Weights of a small image classifier: held-out accuracy 100%, trained on microscope photos of single blood and bone marrow cells.
Rows from block 4 of a small image classifier, named by matrix and row number. Rows with one number belong to one neuron. Each number is 128 + 24 x the weight over its row's rms, rounded and kept within 0 to 255. All counts start at 0. Numbers have three digits each.
After each neuron's rows are labels from the 100 images, of 14848, where the neuron reaches its largest size: "patch colour" is the nearest of a few named colours to the mean colour under the peak. Only what is clearly more common there than usual is listed. The data: microscope photos of single blood and bone marrow cells. In brackets: how many of the 100, against the usual share in percent.
# u: gMLP up (value half) (model.blocks.4.mixer.u.weight, 256x256), inputs 86-171
# v: gMLP up (gate half) (model.blocks.4.mixer.v.weight, 256x256), inputs 86-171
# out: gMLP down (model.blocks.4.mixer.out.weight, 256x256, transposed), outputs 86-171

u.73:177118128170151097072119129141115120118133113140156094162110137112126138093106125145137133173132115163134152128111143129158126109103062162108134109140123105160111113176154141099085147183116136118131083124125142140108113138085096111166111148171157148102093110
v.73:151130098139049143146135138138149159109137108146150137128168133131138142083114108092093108170106119167138088111130139106145103136094133168137108171141165156116173114132149156118134101143088091128136134149125152122131122107074126131161136149139093141148089098
out.73:143159106160137100097086159146080160161136112134101117161122165127086131110121124156092119138147151106130099106128142143186129111136122105170123131147160108131116164172140101130108137159135143083128131144164115139157121125083173111134166105124171147105155126
patch colour: blue (26 vs 8.6)

u.214:131105157156127139130152145139103141133113116146151171134168104115179103139095145134081113109172121126123127177116125073106164135146106151137129122135114074131168116123105110113155086144158156120133115157112136148164101121129123138107120129106122158134061130
v.214:130141119139170107106147149128118091125140109109103140128083096158132136152120119105074112135122149122101125106136142167121128137119139130126107096124166108128125155121102165124132111149119171125159135108128181139074151149114133094129122155143108121141139131
out.214:108137126115138146114096145106117149108134182123096094150085130153111097114161121134126131122100136122126157145155140124170119154086130107115132094140117156162137109113147125096126116136101145133102121165135152128105153093180076145136164134119139158140127118
patch colour: grey (52 vs 22.3)

u.12:082144119155168122089158150157113112135189150113160095118106112107092121127124127109127143132133083094141133112099149134137147113099112194107162101098145136153124153135151091143107132131175084085141098123129124177094135094106134070117187114126122110115123142
v.12:083117127105134098153128212135172099086125099129170142107125119127152111100122136144096181124133114126133124149122120139106108108119167142112129132160109172120131093090086131109152084175140131124128118141138098113103146130111084140106134177098155140111113157
out.12:148128141136111123143121135051120115156128109091101143141151094149148167161149142161148095120079142150120136143185061107115112193107163088123100133175105143118150124094128133141116126122114135129106118148081152138150140082109091145135126127132157154136095146
patch colour: purple (60 vs 21.5); blue (31 vs 8.6)

u.171:132135129130133115115096132140158125124164149150128131130148109128150112104109107079127131127135137114136138113128127081139134118129103122146159098135112106126127180162190118138131114134120120148137114166121102124087126097124081120093138151127111129108142145
v.171:127144157156128133111112110114161135145134148138148115169194111140136117102164136103132131167140140104103152107107137140120141114130139168133122096150085165095141149120140117128113083110123139097083120112142091153135123164121074141097081164087103122137131102
out.171:092136127130127120157117130094157112124154142130132169123156115135142172107144117090159135126136124159164158127101110132180152118185108090124144164139117111116101162155161121160126140158128107106128098146174104126088086155148108139120130118137112104102101142
patch colour: purple (48 vs 21.5)

u.6:127112122136176154109091134149157119131114132118146171164095126147150118142135092154117157116111136110111120172086085076146141122137131109118109127152119144131157150152152121147115142119104181093167149167104151140156132133120072108113168110144151186166111122
v.6:165096101117143119128128132110111091129124099135123130112138093176119138096147130093061121129107152114135144106181121149151088133146136112123120129142154100131111117099122148102171129196101128140105149143141094147101156118168156175102145145122139148116118113
out.6:108137135115094143094135165147169128136088166133127091120144137123098077109210136118149088116141116141108148120141121127139110120106145131104124191132133115107121121163146130154082154066144107164154144129110159105112132060166120176135141130126129134121120098
patch colour: grey (65 vs 22.3)

u.58:133106118138136131104107178134093102168111136154118122148136159149153146096098138130127130101137058130165073136139159174132068127122142079173129096143121116144116116116108110125155156112129134156141142122186093117147172131164119117119159137141151114110148117
v.58:118118175092137131129136084124110121096123131110152162140130097134069120126123125129118133186166125102118129144152119120141183141110107143163145119104120148112133155167137156119170137149137118133136104100112115141092115147161113146087110123112103117146103114
out.58:137121140095164101110098140131142134136114097151094126162160179172104141092133131122110142127169104139120115115150144169133080147113112096134148122146150138125156090133078132130136184106127144140153131110170105083131152135197087109136138142131165078119119120
patch colour: pink (67 vs 24.2)

u.247:185137138160085142111106154102156110130092131117124111095116126134157140170151153136112104147157143110125178128142111127119135140147113116102145036169141161129099101122086159165154137142131143133126150108150153095091119127130113129136120094137109136121138089
v.247:103092086113120138149136113106110099134113114106119115105099115136149129130140142140138102100169153142091118149110122144151120137126152136101170128193118145136098139128156175100153131108149149144115111135183125110126145099161137166117105113142158138108111093
out.247:110132132138150135135109106100190106146109139121136071152141151144082131130129137137119143115117107101151172141103099144134101107129121128123134128128124177128127134107121174139132136120128132116166112120121113092105099117115102105104092109111122142123145115
patch colour: blue (28 vs 8.6)

u.166:144122140117136131134100124140150143107135173121138128142143168119147116132165178104120173182161139125161154115092058162139139137134124088139151122101108114140110084115118101110173135146164133133138129127135125140132155095123117146115132103127097102112120114
v.166:161142170143100118117154106150118097106156135100147172089116095192118145105159116085112164142103172103134116138138166118113133127160129109107123150118158154151098135137149132103152148131134117105108113096089142146108067152143091121106147124116101123077159120
out.166:119148176123135135094126102110105136141137152136162140148110148158156131118172112093144183132142124118116163125146051145132123145133138111134145134137141128126075087111125075132144144165150116115134121123112144160090105099133113135150106111091106105125128091
patch colour: purple (62 vs 21.5)

u.72:158115104128129155159107092175105107118101127112161091119168105085130107109153131179125110135132132155141134116116107129113102136150133117128134163183154085160176163071136150139166098140135125147129095140111135139140152139143132087084134120101124132141121135
v.72:177101129122087132118171148104099161097123139171148130105137122143132134089169132109151146098093147123122107175160185111110138109106119106157124143134099121121127109135151173133155157132092125099130093129134127110116125128145102121133110133186069108108122173
out.72:132114105145087134109132130112083150134108119137187126135168091105106109146132117143171126148140107129100131147145127169085122135118130098198118150169105109093171100060119100185125130113162114117119141155118150100139142124167114084111112128086119075127112148
patch colour: white (45 vs 21.6)

u.251:142142149134191104134155188151131130120125116166136148175080143095129082158134149141091141109139171113117117111122131152134138107070127127154124124149119122139137086123100126100158093136118127146133121166128117153117111113133142113134092107125143153111130124
v.251:136115122113149113157132084107090155112141110164114145151161157132130087146117132128111091132121117103141142126110112129111127142118147119085171157090135158055134130146157154152146124118152116113111174155162139120162093123138150152091133141101151086101125164
out.251:126120086124076142093111083125135126154108179096094127133115109144130149078142126129150129146116100119177130158135108145108152132173094142133135139132127119119112148135154139115126131092119152127149125093159066162108107073144154138071177148116130135108087161
patch colour: pink (60 vs 24.2)

u.14:107111136158161113126123114134118116110084110144123148184141114119121087135138141129145150145130134097074067130102156111133131125112063138153141116104117100089114100083140091133112144123095089106098106130126112134125124134104117103131141137105146125086134153
v.14:085134117101139157113106079121115124164145147122148114149165159131101152129138113135146122168105123144156132131142108187115108126148136144123102146178118139152139104106121127111113125135172111132117176118112109150118166115082113187095140116124149143187097102
out.14:137121143129106165120151138137114109126100101136146177170109121087138127153069159134148122090098157115137106133120158095166127113123107118166121155115133135154151103125134125133140178138115105152118137167112068134125107131120115141150123083113115151131151148
patch colour: grey (78 vs 22.3)

u.86:082105120109104124134125087110152121091166130140101150115140150146136115207136140147188144115101093123148093116074095136129105136160136151137154122103125145136116172132126144130114146115154123109136105102111108157195112136138121152162181096120134144149117094
v.86:118105136148113103122109111103113110114131118119106144128109081153089143099133119109145133099109143109169121163131146118111123113121117119097158130095124118120159133138102102131139174141095150170135176110158100088151124126131147147131116186116079133121153155
out.86:104166140115122137114131153101157141165151092140088075093175140089152130119108132093124149155146129096110107124138094114121125135146156135091145118151138122140168080119112137129117084085114137154124089137129138067117158116137125128181162140149095107167130096
patch colour: grey (51 vs 22.3)

u.198:152126116118137166121133134135134166124148127097119140149103140149147119113085076140103158158127088155155129124127092157137103105132117128158122132134106070115106141150143117199116136106088141122115136155157155106096167129116109164110143176153110114117140163
v.198:177161107100091116152148111148098151123136136145170110161095128135173130119139131160124122136122111105162102149112082079134175110092137095173110115154119111148120130101112104158104120134112116092124144169092112124122143078154103157059104118115115145107111133
out.198:103122079130138132123110114113125128112108135164155138097108139120134085119070100169104139140078119159193127153073148160112145094150095123161125144152181085126146114127141104177125099129151150164165142145198099123130108107095117164099137162123099074096139119
patch colour: pink (56 vs 24.2)

u.49:177141114118172107147107049108093105130156164129131135143106123119139154112146151143147096108118140128090172150109085129109105135146126157161105096114117143126133106111116118101096156135157157109131132086139156124116135141140143100130102146106094078153136151
v.49:089142122162139120084114145130137131124128143149135139101119070120138156146102097129188131162122190116128115134152137141109144127150121145105138141166172143113106110121135140186133154113173110109125094154161094106094067135115086134147124089142124102068102113
out.49:137125114153126131153150097117123152123129144093097117123122139111152129113124138113108169104140121124138091168093133115137112093166126061176164082146153156089097091126122125127135177151129146132119133099125147160106101121157146125125103115132123120109171168
patch colour: blue (28 vs 8.6)

u.234:145115130089113175094121146110147110119135062149128154114152137122126120139108121104135154135146124093130132148127132131129136114136129100123155091145165130108111116125152131189118143113147133145154119097136088123157139142060101091164142110137108131089119131
v.234:136151141122132118159113109137152153153157145123082157158149137102094116100121138087168116119119147087129122143050106119125137109158159109113089151093108145141112105090142160157134155151111143149147122119134095122146130109118116121161127171170131173174158154
out.234:116156104140164097075112130136144154121129131121073120118128116167098069147104140098167140151122128134100133128130084141130164166131116132114109135154105128165132089135110141129151108122127178103147146125153146149096170064121068120153163138163129185132127121
patch colour: blue (49 vs 8.6)

u.99:157130129131183150157136072165114084096130107149162150144160142116113156121141130158121100093100142168121149151112163107145089114107157105067135051144133151127132134145170146156129121135169125150132130120110139120152138116113142092136127102116128132126132083
v.99:127112116126124106181138153135113078143134157156116106121129107126125150131115101071163122128113128158118101090142120141111153105114095118150135187165167123099116143126105159157130166146127121153156086119124123110119158133169132146140131140100088163161101098
out.99:154122116146098098125098100094147137118144140137104092116073131117155158124130143124129135129111143128145106099130135163153135141101078151148145172146141090086115156128101144155137145098090158129142125113114128107134139141140172133102105179101126151117089140
patch colour: white (59 vs 21.6)

u.89:124131138143104153151087120132129110133094143133115078174152130214064095144148151145151085141144137123111137099110092119119084148156134129156091133154148095109149160116118111098105146149114150149134157138125147149150137106102117142109133094089134145127130113
v.89:095141140133121158118167166094172159135128183114160124152115127160115092100158098092159067146109122110131167173122083129122107112142108148101098151123111153117167146120158131124135104131095097139124201146106067156116097143121126094148125152116145123101128104
out.89:141138128131127145144084096121137097125138123137144137144153167179106105140118114123178132118116165110127149098105105135147138147151127115115109154136155143115145141111131142139170141129135112152125125143121137110119109088114124118129114090100136115079170106
patch colour: grey (53 vs 22.3)

u.249:146135132180111116071146124134133166184127107096106139137125144150128098101143149121150124142133162111148175147128084141143141137096137126165077157127080099109130116089159151139113131159149102102119134146123103104114167096119112108164183118118145133151108102
v.249:174123105145111107170155088123158137114140154149124140137167105112120164164147110090152104137135146129179148119112166123127115092125139089120162139120142065091125127150145090121099181180126142161131119137121084155096126090151141086078128126144125129064090153
out.249:149118096105117137141092112105099121122155155161107107079112126099093095180081124128084149169087150135125146096138143099110126125152082145064133129121174118144117154119134127106124138138128139162134099108130177141149151111076145140112084150135133138138142144
patch colour: purple (50 vs 21.5)

u.31:130119145151117122101165131142169096085104153131133108086085152144081136110090154092136123160133107153167143169180111160128142115075121134122135134141130165117122167140150170161162104097071095112186105135099174121156106152149144134118110100146110116138139133
v.31:116143173119096145141122116173132124093092125146181128144074155149118143145164108145132105134128152128097114115127123119171153121103088110160156150164160164085080179118127139141139125085156147105140103153128131141140127154114138103094121122143114126127147172
out.31:108119161106114134106135096093106155148132136141138156161121166122111130157085101116130142143174103145128137106150158110143130099149137112143172116148158153128112091144145097159102134120147119117153107127121142170126152094121143149162138124134156117139156153
patch colour: white (59 vs 21.6)

u.74:105120125115106109144135126100146133166192120169120153128075115174148100152098161126171146154119091093122134119099110150133130078108122109162132101144125140152106130140134134108143120126156088100113163128076138150114126150084094080114125123155096176176129152
v.74:166124138107164100141128071171131110122135139158091127136111100119159155158171100116144151106100138112148145115155180146129105167125098118141136129164137152140082131130134145145110119102115108144173115088124139170130138104157170126122118136124125110142069144
out.74:175153198152172157129167114132147103146103135140111115113131091086194179114140129160094073064104137167161146096127137128112140116159109115109101082147123109148102121143110136118109137117184120138107136109155125138087141163091153103136128110140102080084136139
patch colour: purple (60 vs 21.5)

u.248:137128132126132126096162095155106114149142065096112145134101099121151112117126093134159104110140093122077136137167131146152184179123142134140105102127111107136095142127122170124134126117132078135095158096186133101142127136122129143155169120145129166134072144
v.248:180136134140150125097104101092099120113131081129132125109130142119140172158127092157103097154133077132095187154124156095158074121141162117121150156125095128133127125125104129170169171129127092130109120110091108043138137121096123169131145143093106095072180132
out.248:070131155143099137136122131118085086149143176111164094128142128103146117134123147133133138143125122168135153126111139128115126121137154153167164111123124112109107141126109141147090091118109098133142120128136139139099127132082114117078117141127110101131153118
patch colour: purple (56 vs 21.5)

u.111:091081102089121110120130126148129133094122135145128131126143137123171123125113111101104131108125129182182129151169138139143132149129123148130149099146179156152094148142158157149174114115122112146134106165139099143138119101162091122095130137117146136127129162
v.111:141146150150131099163178113160140103153145100152123143129091112130108157154167125150137120108143158108082155131150089114125099122120151155165153092118105149123113108157112143111182111153113118080111106177072096115168149132125138172130112132133143157127182124
out.111:106108121148117085163117119141125118155158093144106122143102123124149149137084107128062166129096113105136129102152118165130172127132113124157145139128130087146139153156118176089099129132066117090113108147145101156124112103110156134150118125148093113104120167
patch colour: purple (56 vs 21.5)

u.67:123130159107142113152145128141145107148161113117160109122135104121134126102113141167124118127162145108141098161139148144133171145155109105129123103108123096132126108183105132150113122146139120145130118124131118147165078137117136104079111123092094140140136108
v.67:109159127116154130154088138107157177108125167119135119120122107110164072119135106168122136144122116086108141171175144117132133119143108136102132120101133088123105156159088123087157152174146175142143115120135164121132121132105139127112146119138162158163095120
out.67:131130112148151106133158113087144147084167118092130151119154116146128107063111176119156115117176107106163103156135138131121166122163121092102113123147145130149103101160098092141115130166131153140126127121155108138124096113110078080125136125089097148111138185
patch colour: purple (55 vs 21.5)

u.136:112142091094086128121159111101108137081116164156139136161130128135145133107129113122103154077159152133143123120072136149185097142140162115119139143124129136120122099106120142104135142168157164142135165129077135156116135093106109133127110123122106126154086097
v.136:113074106137148133109142152096147090097124129138190134099116103136115167122122147085126121172121134126097140104147156122113104126090104147083115110124099097134099107153128198122107121137142080126148156109091125116141157117144130180127109102146105124105116126
out.136:128109154132089132125140123121106132105149155138182165161138154143111125136152093150107156150137170136123136150175134137153108090133144115144157080111131123115117073142093099138149147123108152091152136131115118093110117159101081168120139075115113150161116086
patch colour: purple (53 vs 21.5)

u.124:135111115118095117114107141145135130103120131142140127124075181136107131148152130125113190138165136123141098106101103176104111117111126104133159108140133133177109113149124132117143118139180122139129133110120136107136132065158102157152146158108114144121148090
v.124:143120142113124146125122099106107075165143160136173117114099122183113142124148124101173158118188096138062143174090127113115149103139171103174109121161137106146114105107135107126118169101126129121087171113110149122161101072146138173112091129146134113109133074
out.124:156111115130105160134108144143135110114107141137133140130091183114092100143117117092154175140156115123110153128102134154120078127122096095127161122109115094153127149131105131097118161118118130155133101099139119085141116090161095135139142138094116141127128102
patch colour: pink (72 vs 24.2)

u.110:103125108133128117124180128096179166102137152125117114062113133109126086151108123109077148123124160119160141163099151097137147119109123100165122141106156128158120128130107115124129102163108134090153109131081121137100135147122133155149123115162162116092109086
v.110:108085160094165153137168078143109164128129118137134172159105123113153150137072138174148160139141102156143135137115158079166139120120162134131164123146136163131123106171095127141144122140108136131093145130164153114146150120089128129140092104094136116097162182
out.110:091093137121170141110142121147151160151105114131152139099128153118154112125108128090100099148146135153132162110126130130083158113108159149154149089079126130151114137112086155124149144154100156088160146140112126140091132143118173094134114114143164127093174153
patch colour: grey (77 vs 22.3)

u.32:156099119111125098133170165142093107111150134099075154121070102081124150104082118150136107111154155126107084155145186143123126123110149097143119133128126143102124117130104141100142105164132134104112148145116133134180101167176092151135097059118141165145094110
v.32:123092137099147120149113139093140120126112143078152117133133129087059103173105119158226120099136114100136091122116135071103143138119166111130119171147157185132170127115087091140146111135121103094127130134117134154142123118151108114162072130095093167154113115
out.32:128125100119129137064108140138139137114144132105102145144133116168097099093152124122133159118136088136133154146119090117125140127121176130120094127124096138148159107133139135115158116107090131107133142142138136122126136057153095147109150113123170156134108141
patch colour: purple (46 vs 21.5)

u.143:109149102166137104106104117100112146131113142116096130179087175132116140105152105094180104123156158179105134133114082105135157127037130124126164142116112092153169125140105106111093136135144098096166087124133131137150134131104181151105073102103130147152129151
v.143:153141119145114098158173161107123117140146162145122134136155116112096163143135094079169119121165112143090141162136146121148107131123144135154135185126111173160085086129130118130105107087137095098145159133166115144140109159139088148130125112109112142131136082
out.143:114144153172095142158120161082126122119117148104109129184084159151074151097097137130167108169101152140129165117122111138081114126092099130141159077125145102092129129143144136126123180123089145109135109127117091130084121119149116123143136162136130134130131104
patch colour: grey (64 vs 22.3)

u.13:162129137130064143119130107121106131091158116151099131155126125166104100115118097074096115160135147112117145120143172122156114155193127094157147211156156129085102114114161171122112103135117125154161127117088110113140145077166088099135108138134140149121119138
v.13:096163114151167144161088110120136135128153149113126096122165138137150132159139147120151115113130146149167131099095190136120092141119170078104108137096136102077095143169077122126115113130166098145116114124114132082148107104123163105145138133135118082107128149
out.13:110120144129181124146156125171158108162082121118126117091119113089152127119107155148130117094148138162165098107075111136126156088156135130138117119113130139126138160122103078139105146099153118112119123126123119171152142175101164161112117138146136106104117151
patch colour: purple (55 vs 21.5)

u.116:104087139131159094142109130108118138141147119166146141114080114121144128123162135150128122157174141072133180152167089179112167133108135120133100123152126081167124092135154105155170136159091100102131091132124087130113127117133145152106156171155150113082092134
v.116:105131107156151148132149087152121081092144137139107115122169166108172169137118079127109116130145099145169099111137118162151134132129117202104172116122113121129123140122126140186151155140169123159128098082099046125153112106097125136121149114125126062118133143
out.116:158142146130130151134066097182158099146110147116166120145125122103114140151118143132111123111112163138154139116082139118168084114096088150104130104110140089119136118171099147156112132126133131135143104128139129111117119168114123140135121102101113113166145131
patch colour: pink (60 vs 24.2)

u.200:129144130157112130135076146136145105109145153095190107177117104138124139133138166143102113137102078135108155135092095088154090140096185094139142164086166159124152135108133146121156115121110102146103157119147148143139111082166110087104101073135095082049162125
v.200:106161120104113140162111142156132112140122122086131163131090120180103147122125147137117120133135127125094053108096103157142128150147107118181141139116119150082133150156130133097095091132124079133102120116127153128149076147169125092139156159109114134151123112
out.200:099151156162100164106145120177133103152127159115181050127119132125118167149173146141104100134127132136114112086115127123132106141134153104155117136130127170111141094098100157100148109130125144105138107116153148153139097106119110133120130104131113093124137087
patch colour: white (50 vs 21.6)

u.160:085087143163110136125132130143085134172188161132124165123109155128131136130108134107140182123114139089115113148155124121135122097192132156095128095161121178141125099155124104128171115095157119149132117084158133098128127130146122106176113104095170162130112146
v.160:118092105131104140131133114097109122116144135159118163124117142110118122143142124113106143111145137102143128163137093122129093109098145137153107125114171152109087079095093118117171085106134135151096142116121129125153152075121110119133135161147156143171100103
out.160:107150103114070113089128139141121089149103170153114127127136130129116137147114173157114108101135137115105152111151118151136118139134152125091145150140138098153137071141108132119047120154119143147158117118106162145082137146168069146137158177133145124122125155
patch colour: purple (43 vs 21.5)

u.145:093105104113116153164163128130126155076115101163120130137132147114151157189148137147101161146148135123146122127138115124159144102113126159136126113119145100186121134103120101115150130122141124110142137093111126102173129142099120127143161117099155124137102090
v.145:129128141108110150204126128161132114109147166212105143115151093158112137144145108143101140119152132126136123132150152137120127082129156174166100133106123132127119151126117157127126118093136090140125121145128141114118140114138132156112110164127137141150113082
out.145:167142118118127121118124140138109113123129149091146163148152145136099065121122112117108123121161167138106145134137131136174113129123101136099138177153119130076133157129163146151113149150107131167115108107148139131136134127148108121146111147115090182111155183
patch colour: pink (53 vs 24.2)

u.98:100152125124135171157174121103146074107109180124116125106126117116101144080123129113145119146129107115133157148132119101152136113169150120119103140121151118129100141165190129108144128099160117132142134144154145158147085155113150156156128079120197091168140123
v.98:129145114133114107116111121138136117117121132098142108128111139131096125161148123103142115114097173136123146139159122074122119109120140139117145107118104155147151112118107111138101087161098180121115133125113140117090122139126126098140096121150171160106109121
out.98:102124119120155112099085144118142135105117115110157106106119126150117093099150128133137114117107120134084116138170142117110165168107147115118155119147098142159141113097107136122133137102142159126119116154120169113128168082126134097144131154163118140140121150
patch colour: pink (57 vs 24.2)

u.68:132126151102170157173110104181121103143158120130116092136100152114120178154151123128159131148099121156124100151143114142114101121162131144124129127157158135115100135148153113140112137096148083137099135138183098107117135097126080069100118131115098174167148150
v.68:133120118142124123124116124113118104083126182107133117137112159111146130129135152121097126094110112056144148101180130135130127120130126123113153104100155174130108148146122126137099146133163095147084145107120122084124143142088138097163126124119153121152128168
out.68:137118114203115111102132129094094129102100131140108119106097083104114140120118134164068136084112108121130200141150161116125096125133120105116122176094151111132153094082109121134132113123104141126135139129111157106134132133118141129193136142147143065069134115
patch colour: white (58 vs 21.6)

u.50:095129118158077122140155139144142150144124118120133106096093103096154107151152162160121140089138120092147088141156098159158077132101140066112170111175099154128170137117109145136157118177187124136117103168129106116137117095152135133074138099147162122139155138
v.50:109189109138148143109131132104152152128163157077129122142119137103108083137121139156133135116179107108102099194148133146133130112145132119137166180161086135129109098136146135160123105126157109113109145164107088084151162109134107103066129142150142114085152155
out.50:106142144119103134103138172134115132137137121112120120127056113067151097136121135124110182097141130161137089151164135101098135165127144112120131107173073163125128128146112092137100145126154104112128111159133139134137120085145140079095153124126125140126210112
patch colour: grey (82 vs 22.3)

u.197:141148134129128106179134115123118137131168144113128127144096059140135157179120140157131115129110155159151123132126091113120128144074118141161113098133099112142094154146128117158084161141147141159095109151140152145121169099153163129132150076122143160111109149
v.197:094084125179132133108155176167117174147125154111110109088102162116126090149130105120109132106131128155093080118117144151113129106140090146099168080136095137135088082131120169160123113147091133130127158126148101123105117125145117107103144119134143149157097125
out.197:103127089153119103163133108136119138141161100119117085080123112197074083178128121128155136152116120100130093145159127127132135151118157149133102107107130142118128131153102120139117146150124125143144122151119138119116133151146122128141134111126141111128095125
patch colour: pink (57 vs 24.2)

u.202:117109102127161133072106180165119092136111102106162122129116130124138103118134121099135160130117151114149114130145199154110103144124124114097154120116149137140141125134139141109125092140111090143104127121160112126074132118136117156089143175146136121139139078
v.202:078143135149130137121148182087179093115160151121142094128147098111098104108114150102182125117155114141124157173194154112096123143115143138127146157137119140111126114127131139141167165102145146144108141149132065182133104103091095114153109131117162124144098122
out.202:104155099097122159097132175122150133117093118146126140126113081182124116078132132167151123112143135168095115153100092098073139165100137082120123141103085156164142112111125127104141102119165158122126116147142130116112147088141117151142132107128111129120103144
patch colour: pink (49 vs 24.2)